Weights of a small contrastive image-text model: 14.6M parameters.
Rows from block 5 of the image encoder of a small contrastive image-text model, named by matrix and row number. Rows with one number belong to one channel. Each number is 128 + 32 x the weight over its row's rms, rounded and kept within 0 to 255. All counts start at 0. Numbers have three digits each.
After each channel's rows are labels from the 100 images, of 14848, where the channel reaches its highest value: "responds to" is what is common among them. Only what is clearly more common there than usual is listed. The data: photos of plants and fungi (iNaturalist). In brackets: how many of the 100.
# convs1: grouped (4 groups) 3x3 conv, stride 2 (encoder.blocks.5.convs.1.weight, 256x64x3x3, each kernel summed), inputs within the group 0-63
# convs2: expand pointwise conv (encoder.blocks.5.convs.2.weight, 512x256x1x1, transposed), outputs 0-170

convs1.146:083160128126151121135131056176180088153114084137140153104092129138108118161129107089162161151159183175202095110115138108109121149154157144108128124133253163104142152090101130102119119133136131
convs2.146:103160029116145129121123128116100118159129119165099116153136126102163134179144091046144095093103117117132211091137142167079162117133085131192154101127117177175115145132150096160151153151149097134120107108169116087085053162124097148178125159140134084179150152118143115153193156133132165100165153112127177079147128077114148181121098148094170123135194160125159103127183119058089141109145155169126092086108170143107124087113114052108167108162110110126163138109114126177154080114120175096208106094044143164108110109170
responds to: order Lamiales (31); family: Plantaginaceae (26); text has "speedwell" (25); text has "veronica" (25)

convs1.13:127128103130130113121122162098193135114121161110168176103068104097149187130141208123122154157115129123132161115118125125122114137165114107053195147148108136101064180104117144176099045100141140
convs2.13:159115124180129118161108127108108144197102117097112162112175143146169132135125102061138116160174131182123147095148229126102132139087118165112119106182159067115183084116106084051069144103112151112114129097140107075151157110125124194151149118077134146142129090071171100112135118134103153108108190159162088093072166156132100131163102162116127098117054140119097063154083122151137149097137092086176127143101127044053096098111113139093141122098063146152137096134157175150148130127058127125134099149127107144184146136154
responds to: order Lamiales (28)

convs1.188:129089107061120127121244154132128110127089131136153126131130070109190145191083144137148096088127124187152136127072131131158146142156148146098128106105152164086130121100140129154157129203098140
convs2.188:119150102143148136145123140148143128111146089129161127131071081084117153195118077177148116147087135197142049147076127114140138085169132156144136230138088117162132192187091129120121133075147162169128153128128115167100110067164134125153133100119147123095110131199118099114100168132162138129102094127120102129188125174116176134103123166112192099206134153086089127155145150097128128093079159164131148202093069123198163112163089175131150124134108114135118120115122091116118153122116089175094076119140135125126161180131
responds to: class Polypodiopsida (45); text has "fern" (41); order Polypodiales (37)

convs1.218:138083151126112151105135132081132165128139119183118149123173135137142135162106128127242123103101155136069127140103100104115081113091151090097146141131103153085112160138132214108096181055149126
convs2.218:130125113103135118080141144112097128139130140112089159122155161165168107140159100119147127103103102126095151165069152170120117089188184159131163087093133152106153084165137114163117118080136119146091099101146113105136097115095172116143132173121148169122178133124102160130190124157171075119149124144121161138173148109144079084123103130157116122135174157168128095115123045140110126122126146121072148163090155101103099159128128156140169154131122160114160079085137158153136086185164167169156103114166157168159085125074
responds to: order Lamiales (26)

convs1.244:117142161114116139141103211149097099170240105143153076119128135119112165105149084213064113125121082082120115132143114162128087108169096113131134140124134079171102126140128145142122146119092146
convs2.244:123101149145182118108161202053082119071120116092061130159072187121132162171141109118147111144134100111156097137082121121101071086151142144060100098146135144172136116113108141115184114115197116145053084121168134093112093162110164106156151123158112117112120185093139134105116109072125118151148110111190101137137110148121108112107102143165134097120133126130141119112176136154149139134099133140129092152214157159096126099119115136093105147158157144109195141101184179131078108102148131170155106196092153158142092173105
responds to: class Liliopsida (34)

convs1.171:132126104133123116121124142109118140173205105163150081182173096085119131134126103091093116093126155113171119067142180086044165097128151166102148130085134096104207094154116163136117092118129100
convs2.171:144129192117173091089092133153116115206138137132137090126138115174093149160176101108184111101109054050091170103089150060115055172150127145142146101071097104164140113133119136115164138061131129171173162106067129149174191106101109149128104162106120081184155119210099118094123162133085174103176180154116105119110102070164146141150139100128167153123143135193113120131082102094126108150118156154127123165100068130140201116129103158132125097100133194082150100120157153126103129120110174164197079183123200122127173078117
responds to: order Lamiales (30)

convs1.224:167109134124149207096131095087128124130114123116122120144103127122113109171163106116157132083142095135172121111091181114215094161154159078094184161128139134247147112097134150145128146134115114
convs2.224:141146075144071156137178092094189077118165169120130127153041078103123155153152073136046104102180125161109141104126119108113120090179115098139180096202127193131071081097101135127110145174151151094123088100143150132100123104067117115121132116166185137150094114150100144099092128097083148127111176084158085095135126109135119109219157165128110152144084129107103127127102110106145137130154074182126108177084095134144164141124173158119082134163144128102189104115110109101146103105255175109092129143146132111089135110130
responds to: class Liliopsida (30)

convs1.120:147082152126146109202109109065149153096116105119136122111079150184134099175079094181156109152127123127152125068109081128099208089151112112067118111109173091114135125142097122154096133083094146
convs2.120:132140123126133151142109140161136124125160155084133114061208149093078108089138130097129193150126133112151148139192158141092111160095123156069135143077186107126108168092099108132165168094127171136129162117121079168074112153122101098135089146137121122169140156074110061059088162103103129148179138119137149159085141098157169141133196168186128101066090171070138103128105145127120166157140136194113205171140205123065123054090135096103149121088135165145149113124089104124137126107123121123097154120138151078163155123193
responds to: class Polypodiopsida (34); text has "fern" (33); order Polypodiales (30)

convs1.200:107118101096112148107106120105249181094098118168130113132118085142082157177112115091156159133105179153125143125095098119146131144158103089131129102155106133174109108220156107146124183137102120
convs2.200:132181110113158101211088069130136133046126132121177151146113138133111173128133139104159118076149164094126078072107126131135097147166112115143140165157074143102125122172126084105157095170114144113079108140101105203161118124161110126160064135165147122107120149145112138118086131136104125138154116074123182160186144161121144166067083172116148070114172171104126111064174167084117143160129182099103112126104161129203146106101103099116206146113149143195111136189124126120115161113136176174092117115109152067158122165085
responds to: class Liliopsida (36)

convs1.209:098191112106121129150151132136135092102136155179102081138091113207151104136169097103147112143103127143100145119117119148144100150124189118117187086167145097188079206111090175117075118129091099
convs2.209:094112077155119101130060126071117110080138118075167142081056112064173153145080158095110171108131115108082069070091173129137114161134188202149101094162152137126101144144144118148122116140184123092174119072106123135091162120131141087135156115115058139155123116083107099110107134166136091157109146100169122112169120145091093055113145120137097174181174099162077110086126092131095087125119101121114154096140090112136103095097143103141124201112155101120102151132111095094126192128116144110098193081128123136105075081169
responds to: class Liliopsida (27)

convs1.155:138195049154121084095154103133111131109135122133133130145151072093109124215105146175212088129113099164117132114106116146185116083108103194137094130153119151112137105117131137152116153189101135
convs2.155:125136123163137110075128129155131096092165167146128114155137123183070122161154119141097140229155147187084162119184114141129161161141129157074084157212130137177106181106076134125156108086159131144145138110117132099114169118117147141138111098120147126157082142121080132095192115115194096112160195141118122127123117131134138170172165122135112148151136151107168115172148127137151087073125132123139182127132124105159134141124083207094136122175147138166139115087108092125098126125105075128148092115111158117125092172130
responds to: class Polypodiopsida (64); text has "fern" (58); order Polypodiales (56)