{"model": "contrastive image-text model", "dataset": "photos of plants and fungi (iNaturalist)", "train_examples": 90422, "image_size": 64, "crop_scale_min": 0.7, "horizontal_flip": true, "tokenizer": "word", "vocab_size": 1482, "loss": "softmax", "embed_dim": 128, "encoder_arch": "resnext", "encoder_norm": "batchnorm", "encoder_activation": "relu", "encoder_depths": [2, 3, 3], "encoder_kernel_size": 3, "encoder_stem": "single", "encoder_avg_pool_shortcut": false, "encoder_widths": [128, 256, 512], "text_encoder_causal": true, "text_encoder_width": 320, "text_encoder_layers": 12, "text_encoder_norm": "layernorm_no_bias", "text_encoder_norm_position": "pre", "text_encoder_activation": "gelu", "text_encoder_mlp_ratio": 3, "text_encoder_head_dim": 64, "text_encoder_fused_qkv": false, "text_encoder_bias": "all", "text_encoder_qk_norm": false, "text_encoder_parallel_block": false, "text_encoder_dropout": 0.05, "text_encoder_inner_norm": false, "text_encoder_positions": "learned", "init": "xavier_uniform", "residual_init": "scaled_by_depth", "optimizer": "muon", "muon_scale": "spectral", "lr": 0.011, "momentum": 0.95, "nesterov": true, "orthogonalizer": "newton_schulz_5", "adamw_lr_other_params": 0.00072, "steps": 13200, "batch_size": 256, "epochs": 37.4, "lr_schedule": "wsd", "decay_fraction": 0.2, "final_lr_fraction": 0.01, "warmup_steps": 260, "weight_decay": 0.02, "adamw_weight_decay_other_params": 0.01}
Rows from block 5 of the image encoder of a small contrastive image-text model, named by matrix and row number. Rows with one number belong to one channel. Each number is 200 + 40 x the weight over its row's rms, rounded and kept within 0 to 999. All counts start at 0.
After each channel's rows are labels from the 100 images, of 14848, where the channel reaches its highest value: "responds to" is what is common among them. Only what is clearly more common there than usual is listed. The data: photos of plants and fungi (iNaturalist).
# convs1: grouped (4 groups) 3x3 conv, stride 2 (encoder.blocks.5.convs.1.weight, 256x64x3x3, each kernel summed), inputs within the group 0-63
# convs2: expand pointwise conv (encoder.blocks.5.convs.2.weight, 512x256x1x1, transposed), outputs 0-170

convs1.118,206,180,213,208,196,216,225,247,168,196,179,249,226,235,186,255,206,210,267,182,132,157,243,246,234,148,311,200,207,153,150,165,232,189,160,201,186,198,241,192,176,205,164,155,165,264,209,206,190,291,206,178,147,124,212,108,251,206,222,203,166,123,211,161
convs2.118,159,188,213,171,151,211,203,158,194,206,120,202,234,265,161,205,239,199,218,185,127,239,160,159,162,206,190,219,217,233,123,175,237,265,218,181,221,196,149,208,164,210,241,160,187,227,200,212,244,273,221,168,286,173,194,250,189,176,251,192,219,170,110,205,198,237,212,130,169,200,206,172,189,203,213,185,168,175,174,162,174,192,155,186,236,248,166,175,201,161,164,192,174,216,232,176,192,208,257,267,176,141,195,237,167,187,124,116,173,228,174,136,143,170,141,146,211,206,169,197,127,147,209,162,238,198,159,326,154,177,187,191,214,202,227,159,113,261,222,252,144,144,204,254,184,161,131,277,176,153,177,179,234,197,188,212,266,252,225,224,249,280,185,172,203,306,279,243,175,208,123
responds to: class Liliopsida

convs1.136,216,144,227,173,117,215,240,215,132,149,252,159,170,269,254,253,177,183,204,291,203,214,180,131,246,191,247,252,251,211,182,134,181,170,157,224,150,177,217,215,207,195,140,138,138,179,175,220,171,213,188,265,159,189,193,172,207,198,232,247,164,225,162,158
convs2.136,173,220,204,245,279,194,154,230,292,206,141,142,198,227,216,330,210,192,289,185,208,166,205,213,250,233,199,193,169,159,203,271,166,191,161,194,230,154,189,143,191,278,217,144,397,264,190,195,157,206,224,191,180,180,144,192,207,214,193,181,174,210,220,179,235,207,218,229,224,201,158,198,134,230,171,297,266,184,194,239,164,137,224,265,284,150,214,240,206,221,173,186,237,268,211,160,149,171,196,252,117,199,191,177,155,189,249,174,161,189,179,194,162,166,272,179,250,162,219,193,158,198,175,174,192,216,235,192,170,244,168,229,241,205,236,203,223,182,193,225,189,185,203,220,190,280,228,244,186,266,234,175,190,206,250,259,195,216,179,215,236,200,237,226,178,159,211,161,198,189,146
responds to: order Asterales; family: Asteraceae

convs1.71,184,214,169,200,187,133,179,162,141,192,173,202,233,192,237,160,174,212,207,298,197,178,118,182,184,157,177,161,195,233,137,192,145,190,190,184,193,266,200,162,289,139,171,100,265,142,234,236,226,162,228,231,204,231,169,247,212,176,243,198,245,254,229,217
convs2.71,226,223,220,217,148,268,186,221,189,176,158,205,143,153,238,173,142,231,181,184,223,152,275,211,220,239,153,130,223,200,214,260,263,238,181,225,158,214,102,135,194,202,213,195,175,203,233,134,168,216,146,192,298,245,159,165,179,186,270,263,185,154,95,151,235,202,171,259,196,201,227,213,186,196,214,215,237,205,289,192,229,159,126,232,112,142,151,182,228,292,230,205,238,134,166,200,184,278,181,178,227,200,133,181,231,279,199,219,234,210,203,216,211,177,197,217,258,189,232,253,90,153,204,198,347,172,183,218,155,153,211,225,128,214,207,241,175,209,118,116,181,229,179,131,184,255,208,212,148,248,230,191,248,178,226,207,178,175,258,211,216,163,241,143,220,165,122,183,203,232,201
responds to: order Asterales; family: Asteraceae

convs1.117,210,222,173,189,205,182,248,152,220,198,201,241,261,161,197,134,198,238,135,166,193,168,238,180,198,193,181,284,182,209,169,214,184,217,176,215,244,206,219,165,141,217,199,213,137,234,127,200,169,140,118,191,254,218,246,183,303,159,185,201,137,273,283,172
convs2.117,216,152,210,221,197,197,238,130,206,199,213,216,232,203,171,161,187,267,147,203,240,146,173,224,150,165,174,232,246,230,110,195,155,171,201,220,169,227,164,264,138,228,207,230,150,195,301,206,151,172,177,187,218,146,220,253,143,238,122,205,181,156,233,249,162,154,280,161,152,185,206,201,194,188,175,206,204,256,261,121,175,176,184,217,213,136,207,197,185,248,175,253,195,143,165,217,224,277,173,293,231,183,181,198,165,187,151,207,155,294,233,184,130,230,158,211,141,226,194,178,208,190,137,219,271,235,162,285,194,250,205,187,133,262,183,214,238,159,166,175,205,189,197,185,152,178,202,242,169,210,158,191,169,144,228,175,181,257,180,190,201,169,249,217,150,256,187,171,213,191,160
responds to: order Asterales; family: Asteraceae

convs1.187,193,210,203,181,221,173,190,134,215,229,180,207,273,261,260,283,201,128,168,181,225,230,234,126,177,204,164,172,153,189,142,185,198,209,218,150,138,304,202,190,169,229,244,236,164,121,158,182,245,200,166,256,156,234,200,255,149,194,153,187,195,172,225,173
convs2.187,127,201,224,242,243,211,211,178,238,197,203,224,171,205,197,254,156,199,221,278,198,219,235,206,281,226,197,210,188,232,210,143,191,182,144,237,226,169,243,229,131,185,244,154,326,222,191,217,177,237,248,83,155,241,159,218,245,185,192,205,269,174,190,203,232,197,233,256,279,202,185,235,171,235,164,227,193,152,280,210,231,179,154,193,203,277,175,219,216,216,204,99,222,214,199,197,287,133,195,164,174,226,218,230,125,151,200,145,205,198,210,199,157,210,181,183,186,167,166,189,146,269,156,224,239,178,251,233,251,214,217,245,222,224,215,188,271,237,273,222,300,259,214,179,172,253,308,196,179,218,173,204,170,191,216,181,213,173,327,232,292,168,247,234,175,220,258,131,178,186,185
responds to: order Asterales; family: Asteraceae

convs1.19,202,167,230,195,181,231,211,166,169,172,232,295,237,142,209,184,249,136,233,295,163,211,185,188,145,158,231,230,170,196,163,176,265,227,153,197,225,223,142,160,160,209,137,204,175,200,246,239,206,183,224,174,190,176,153,238,152,272,151,190,248,230,158,293
convs2.19,172,196,182,193,235,240,165,172,227,220,194,195,205,203,231,157,277,147,292,219,188,170,199,218,271,163,226,275,200,232,217,160,223,131,292,164,208,213,231,163,165,167,217,148,180,201,195,221,156,193,199,199,176,173,120,181,160,178,198,173,216,168,167,241,176,183,214,183,236,177,251,217,191,232,149,211,207,175,184,167,230,115,195,214,186,226,186,215,165,236,166,229,233,261,155,308,286,182,198,184,225,232,212,236,186,197,207,230,228,222,173,188,148,232,175,239,257,325,229,204,197,176,198,194,161,181,245,244,134,170,297,202,205,263,253,245,246,202,272,232,244,211,222,203,151,162,262,228,280,202,178,164,118,230,194,199,237,173,309,162,136,178,227,163,186,143,239,149,226,219,186
responds to: order Lamiales; family: Lamiaceae

convs1.60,185,188,170,197,246,150,201,212,162,136,255,187,232,226,256,231,183,218,275,182,227,219,207,160,185,173,157,244,139,193,222,182,178,142,165,307,153,214,212,152,199,188,232,138,249,167,183,210,224,165,263,156,252,190,254,223,164,165,185,210,157,169,299,262
convs2.60,179,193,167,262,214,203,185,197,221,171,143,198,198,232,164,176,236,159,116,168,172,237,197,189,208,249,119,217,224,262,263,272,233,233,172,149,226,273,211,196,120,183,209,195,210,229,178,170,180,174,184,118,175,174,129,316,160,171,126,192,232,160,205,147,173,201,200,191,185,208,198,188,277,217,168,217,172,238,165,144,242,222,122,169,292,177,190,174,154,208,266,200,175,181,184,190,212,233,201,243,169,202,124,227,203,121,88,205,179,176,198,209,208,144,216,115,204,183,213,169,171,218,242,210,220,259,228,254,142,198,210,171,203,227,194,147,131,159,191,268,123,179,183,181,168,115,169,204,217,160,239,169,168,153,150,136,256,197,200,259,220,165,124,199,200,158,160,163,152,132,239
responds to: order Asterales; family: Asteraceae

convs1.90,206,212,216,244,162,122,185,270,237,210,244,201,183,197,187,185,169,178,176,155,126,202,142,291,178,171,180,195,185,202,202,235,326,155,161,171,213,241,268,183,170,177,210,200,165,190,208,181,159,236,212,197,309,176,216,220,163,199,182,158,138,245,217,253
convs2.90,206,205,231,199,203,188,221,189,176,196,254,210,211,233,224,172,229,125,212,134,222,209,251,203,268,304,203,265,203,302,228,217,208,172,246,180,201,204,208,183,230,263,216,179,261,220,180,272,119,208,247,227,205,221,246,231,205,144,185,241,215,231,182,195,233,221,236,184,195,274,233,221,234,220,256,279,218,250,200,183,176,235,221,180,217,178,197,194,272,203,219,187,213,294,234,215,218,241,215,187,130,272,234,247,128,244,207,199,181,186,205,168,208,290,198,184,257,210,133,207,286,215,215,235,160,236,205,127,185,162,210,163,250,282,205,216,201,257,219,211,182,170,294,250,226,176,177,208,180,229,139,194,228,236,164,202,266,205,193,222,242,212,161,167,186,266,183,261,165,181,194
responds to: order Asterales; family: Asteraceae

convs1.28,179,209,186,294,110,200,212,231,247,228,227,168,210,127,250,235,157,172,205,187,151,142,243,165,199,240,242,174,131,256,205,183,285,205,178,213,179,214,204,156,173,199,123,224,215,233,181,253,208,182,211,141,222,207,256,168,271,225,186,207,224,241,187,281
convs2.28,192,228,250,209,224,149,223,166,312,119,186,217,307,142,208,206,197,181,214,201,206,217,234,174,254,202,236,183,249,241,224,211,137,167,254,215,226,172,202,196,237,237,229,269,137,244,248,114,171,170,176,185,183,183,173,208,155,234,184,203,224,216,161,219,189,188,228,225,218,195,213,220,147,243,158,143,194,155,224,178,193,156,232,188,136,178,176,182,152,178,192,250,224,216,259,145,171,249,217,186,220,166,220,236,252,243,238,239,188,119,121,141,266,182,141,146,216,170,201,204,225,219,241,180,150,189,212,218,215,204,130,172,187,160,255,219,174,132,173,174,199,151,225,181,151,268,236,228,188,150,207,196,240,188,207,256,273,210,198,211,195,187,132,242,150,156,186,169,189,263,178
responds to: order Lamiales

convs1.116,179,169,204,151,130,135,207,239,188,187,174,219,265,222,195,230,189,174,254,174,221,163,174,180,206,231,212,237,196,186,221,175,188,256,174,204,174,226,156,149,183,235,271,228,277,212,224,226,229,211,164,196,146,174,182,348,147,141,238,285,229,192,186,233
convs2.116,202,142,289,281,155,152,253,221,191,182,149,208,224,264,236,218,196,195,168,181,142,158,213,143,146,154,229,190,216,196,135,276,204,214,259,199,136,194,193,189,279,167,157,153,210,153,259,184,225,225,216,179,257,178,160,209,183,196,191,187,246,170,185,169,240,201,213,164,295,130,190,181,309,237,194,160,194,198,153,133,176,278,223,284,132,153,209,168,197,184,217,216,189,235,169,226,175,156,183,187,221,173,134,171,278,136,156,168,195,187,171,252,177,180,158,231,215,246,234,161,106,160,189,204,175,272,154,135,197,146,198,194,202,196,240,157,208,163,198,194,69,229,178,210,199,173,192,148,145,187,139,245,211,235,188,237,163,224,206,164,176,174,138,169,183,199,83,127,201,160,211
responds to: order Asterales; family: Asteraceae

convs1.1,182,211,202,211,224,161,219,219,156,246,260,233,263,188,185,175,125,266,154,145,247,129,237,144,141,131,240,187,197,133,132,210,226,195,296,152,179,145,211,240,182,156,247,174,184,190,190,188,235,252,172,202,243,167,167,171,175,184,246,200,184,249,196,173
convs2.1,225,203,223,145,138,194,230,170,75,162,160,235,163,209,196,254,175,253,211,259,214,221,173,207,173,168,256,197,249,210,178,236,170,208,257,173,208,225,214,231,226,250,205,214,241,256,223,210,244,187,292,260,179,251,234,233,243,173,204,169,238,144,186,183,175,179,257,199,213,147,298,149,238,164,216,152,225,198,218,186,148,114,210,197,211,144,208,175,222,198,189,146,222,196,226,222,250,204,205,184,224,112,163,282,186,201,182,212,164,242,237,222,264,240,175,250,186,166,167,164,203,204,217,206,238,173,150,185,196,321,204,192,242,192,219,157,192,259,226,245,227,194,187,244,105,192,249,180,214,159,195,207,182,183,278,187,229,154,166,221,190,213,143,256,203,192,249,170,196,158,277
responds to: order Asterales; family: Asteraceae

convs1.119,193,166,182,238,216,233,246,275,172,170,194,278,239,92,243,224,278,194,203,203,237,187,210,246,194,162,137,154,182,173,154,158,138,226,201,233,257,192,122,154,238,208,200,191,184,230,208,197,147,167,223,184,181,261,140,220,144,195,187,244,177,218,217,275
convs2.119,220,213,194,229,158,247,198,239,197,266,262,211,208,164,220,263,203,207,214,281,233,201,284,133,176,221,180,181,239,175,220,256,178,249,173,210,146,166,181,193,206,274,274,281,174,195,227,238,254,197,181,207,319,189,166,201,106,167,175,206,181,195,192,252,145,315,144,141,266,163,219,225,229,209,154,196,142,185,199,182,188,206,162,203,204,219,224,240,280,217,210,220,233,245,188,166,192,290,234,208,166,207,152,147,205,219,92,272,168,209,224,177,143,175,152,185,272,183,198,268,162,142,212,156,214,276,133,229,201,203,235,207,185,265,273,249,206,247,160,253,207,218,320,218,142,263,156,192,260,212,197,201,167,216,225,193,143,166,188,231,159,290,149,212,265,177,183,196,307,218,216
responds to: order Asterales; family: Asteraceae

convs1.42,298,138,191,204,287,209,202,158,211,157,173,189,136,201,177,220,208,224,195,288,141,194,210,193,202,216,247,233,174,178,186,167,227,195,103,227,216,176,188,193,223,157,251,235,218,206,198,177,167,136,311,145,243,213,182,157,221,241,251,201,183,166,151,168
convs2.42,171,221,172,227,246,204,147,228,169,162,265,212,193,190,224,283,232,288,169,181,198,173,173,292,246,252,262,138,151,187,191,245,204,177,119,185,207,177,270,176,212,201,218,167,227,178,188,179,202,208,92,186,234,184,224,199,181,161,252,237,246,180,201,169,211,200,182,197,129,191,195,248,175,200,204,185,182,210,171,167,207,207,172,215,214,208,182,156,175,250,204,171,235,171,208,154,225,151,180,154,190,224,123,171,168,193,226,209,241,163,202,125,177,220,95,213,142,245,207,236,133,154,181,207,173,214,216,199,283,225,224,217,109,210,328,204,181,183,161,141,162,182,156,181,164,213,149,176,163,178,199,166,217,196,173,231,232,235,236,221,190,243,150,271,221,116,181,191,236,181,198
responds to: order Asterales; family: Asteraceae

convs1.32,141,183,249,175,165,204,207,147,174,140,172,200,217,154,164,207,279,239,141,155,295,218,263,177,188,177,162,127,160,166,273,243,189,214,192,186,215,229,200,176,258,204,208,174,169,221,265,220,206,251,141,147,137,230,220,143,229,265,189,189,184,243,180,223
convs2.32,317,236,161,228,204,257,238,282,236,194,180,205,185,211,174,306,239,228,209,191,214,174,231,162,167,192,161,178,141,230,188,213,217,285,230,176,208,243,205,225,165,216,219,201,269,150,203,198,244,206,182,148,230,202,135,208,213,154,142,227,203,188,203,163,175,219,215,241,209,238,235,151,198,229,193,277,189,202,181,180,200,273,225,144,241,155,202,194,170,224,137,197,254,171,245,244,190,253,159,144,189,257,195,178,215,139,167,167,158,139,223,181,255,246,213,291,260,237,199,155,142,190,155,233,229,248,159,211,179,175,220,257,127,177,213,175,226,228,221,284,300,154,235,104,178,176,284,187,211,208,178,120,158,207,253,190,201,224,131,175,213,226,210,174,177,253,208,173,213,158,175
responds to: order Lamiales

convs1.115,217,219,144,193,153,219,166,208,241,151,224,194,194,137,191,219,267,247,261,160,294,172,184,257,149,148,190,229,223,189,181,173,206,81,199,227,157,192,199,135,213,278,148,244,207,172,241,222,203,241,193,179,154,146,196,155,180,197,206,223,201,215,145,134
convs2.115,250,197,175,167,200,178,137,204,170,229,175,235,216,202,208,179,248,136,157,216,204,217,193,183,238,191,107,134,211,228,237,168,153,243,174,204,193,214,205,178,173,269,216,180,148,226,222,246,248,251,248,176,253,172,141,170,246,180,179,166,232,249,196,180,160,194,230,195,186,190,204,105,141,170,116,252,142,198,138,227,212,232,294,237,197,204,263,275,226,230,151,225,238,207,150,191,183,158,159,225,156,194,246,210,190,185,217,308,166,215,234,258,255,170,228,219,191,141,235,169,197,252,227,260,211,245,214,170,178,233,211,218,174,192,137,249,150,89,182,320,175,296,175,207,169,216,199,185,148,206,189,144,151,250,295,194,152,157,175,224,177,187,152,255,174,170,241,205,260,116,183
responds to: order Asterales; family: Asteraceae

convs1.67,185,179,184,235,240,135,217,241,234,223,162,155,230,245,163,252,156,115,183,226,246,212,229,231,146,202,169,238,161,122,279,221,270,306,206,217,215,193,214,175,160,186,236,220,253,221,212,164,179,232,216,156,196,189,166,169,172,246,146,242,193,283,214,190
convs2.67,220,198,252,158,165,181,189,240,184,160,150,129,254,195,162,269,171,275,189,122,200,198,232,188,143,214,202,225,180,174,157,128,157,209,196,216,182,233,210,192,142,223,201,164,247,161,135,167,184,149,199,209,172,207,185,221,190,139,208,215,155,220,176,176,248,193,168,185,211,239,188,114,190,189,148,183,166,191,219,236,102,157,218,204,271,158,175,265,184,190,155,256,218,219,196,192,250,146,250,142,269,108,221,189,146,165,157,161,251,235,218,193,94,252,221,175,142,253,213,203,262,197,169,233,193,238,178,204,230,146,130,187,208,205,128,233,175,179,204,191,171,164,235,300,201,196,193,146,185,177,205,175,223,172,133,210,164,155,168,203,254,199,195,231,197,189,134,211,237,241,176
responds to: order Asterales; family: Asteraceae

convs1.189,201,132,187,116,190,171,203,194,220,263,189,215,188,192,175,253,179,239,252,256,182,186,150,188,210,215,98,131,187,245,168,195,166,265,131,183,199,169,166,141,136,212,254,181,196,206,189,178,184,239,155,197,192,183,114,179,261,174,205,169,273,243,218,248
convs2.189,196,191,270,195,149,173,190,198,213,195,210,239,233,157,183,258,246,195,240,152,210,259,252,221,197,170,201,181,184,219,218,221,187,277,221,140,113,246,275,195,148,183,180,204,257,132,211,158,181,222,170,189,270,179,195,194,272,249,212,184,209,249,203,157,150,166,201,182,157,217,155,259,166,196,224,179,187,133,159,192,183,172,134,192,240,291,152,237,225,171,178,183,199,211,216,210,218,311,189,193,192,225,157,207,169,218,196,256,178,192,210,235,142,189,174,136,228,128,183,189,133,214,179,186,147,205,185,139,177,199,198,167,214,157,228,248,196,198,307,228,249,229,192,145,236,227,204,174,213,189,168,192,164,200,247,260,203,156,249,124,193,231,236,147,168,227,195,201,259,189,189
responds to: order Asterales; family: Asteraceae

convs1.109,150,228,178,222,205,188,191,195,175,218,245,223,212,180,297,155,183,258,209,163,230,156,140,266,175,272,175,169,218,166,182,270,162,244,220,185,209,253,154,160,193,166,154,159,206,154,213,165,216,195,275,211,225,167,209,173,134,208,274,274,189,293,209,184
convs2.109,285,202,218,200,246,270,175,223,238,192,123,180,222,234,196,253,270,214,211,204,196,169,232,221,189,218,192,158,199,113,168,268,195,211,182,208,240,177,132,205,186,234,201,235,230,203,147,182,216,233,236,165,291,285,199,154,213,151,163,258,184,226,162,237,201,205,161,130,168,120,172,195,168,199,172,240,182,200,187,223,293,191,217,256,145,273,203,263,303,194,175,208,230,186,153,283,157,255,230,205,195,242,323,216,159,131,197,247,238,209,196,205,226,213,205,208,135,163,251,166,186,192,179,247,223,214,222,215,196,167,123,221,198,204,283,213,178,278,262,224,188,112,171,165,164,221,226,159,196,253,239,249,176,233,223,227,178,189,214,206,209,198,170,160,217,183,169,198,224,195,240
responds to: order Asterales; family: Asteraceae

convs1.34,183,164,121,172,130,186,199,203,272,179,284,192,195,155,185,165,268,184,152,179,137,246,177,193,170,205,210,218,156,199,201,189,196,247,182,257,262,171,210,156,145,153,187,254,115,169,269,279,228,213,188,206,243,205,174,173,197,231,206,191,188,165,170,285
convs2.34,187,173,182,182,189,197,239,232,272,176,209,257,154,163,157,129,140,195,189,204,261,212,209,221,148,183,201,213,205,138,211,186,231,313,189,233,207,203,336,227,236,167,181,208,167,271,182,206,194,195,143,207,199,159,201,177,203,275,226,177,222,234,233,255,199,215,267,168,184,150,201,216,195,204,210,188,314,257,198,222,217,189,185,147,232,218,201,176,261,186,201,147,202,265,211,203,169,183,176,212,216,228,198,268,217,212,270,176,219,144,248,227,213,245,241,234,229,208,192,201,231,161,196,183,216,194,245,259,267,204,191,195,181,191,250,178,172,162,230,207,210,176,183,225,170,126,271,173,221,181,238,223,166,182,258,237,211,197,283,149,168,195,225,210,266,154,177,246,238,214,270
responds to: order Lamiales; family: Lamiaceae

convs1.160,215,211,151,156,160,202,191,202,208,211,171,132,176,217,232,177,189,213,146,290,187,186,207,102,208,205,228,148,223,183,178,184,121,181,193,132,187,171,238,163,176,291,207,205,191,150,245,228,277,227,241,155,181,149,136,217,267,212,192,106,205,191,173,207
convs2.160,230,205,271,215,197,243,226,269,194,236,242,192,203,149,204,240,204,201,299,180,243,207,213,229,249,212,175,234,151,216,255,320,131,199,110,184,250,149,167,177,226,218,255,209,361,201,190,184,203,125,203,173,226,194,179,199,213,251,237,177,227,244,214,177,194,172,206,263,385,143,207,236,157,119,131,160,200,179,203,141,132,217,157,176,279,197,226,222,173,257,189,171,170,214,216,176,214,244,228,205,219,125,212,203,110,173,182,201,170,229,229,198,174,196,223,155,202,196,235,223,166,270,196,146,215,242,219,199,165,161,201,166,169,154,268,239,186,207,197,168,157,241,245,215,195,288,250,200,194,189,153,178,228,189,170,198,193,210,194,209,295,230,227,174,184,145,192,162,205,201,163
responds to: order Asterales; family: Asteraceae

convs1.131,207,227,179,142,193,188,280,192,179,192,169,185,220,230,327,162,229,317,220,217,181,203,180,141,152,189,108,207,236,242,256,183,200,175,209,265,167,209,178,223,227,178,170,204,238,176,183,178,259,291,172,207,213,168,240,180,199,213,157,160,175,189,159,199
convs2.131,183,227,182,215,185,233,164,216,202,221,170,211,195,203,251,174,234,174,154,252,126,145,162,281,132,172,172,214,293,243,167,221,231,218,226,218,122,226,198,138,170,220,154,167,183,122,223,212,173,133,189,206,188,153,267,265,199,212,168,172,177,247,187,232,208,225,266,228,88,198,187,219,227,150,191,199,234,164,172,254,224,159,166,208,259,221,198,122,239,185,213,170,321,253,95,262,217,179,191,179,176,241,215,191,230,231,134,101,221,244,133,146,222,222,232,145,200,164,238,182,205,220,226,158,143,223,249,190,166,123,189,140,181,196,115,158,169,216,168,141,218,147,185,197,220,169,229,190,230,227,174,216,199,225,216,210,152,232,161,257,189,157,191,177,215,161,222,213,231,162,161
responds to: order Asterales; family: Asteraceae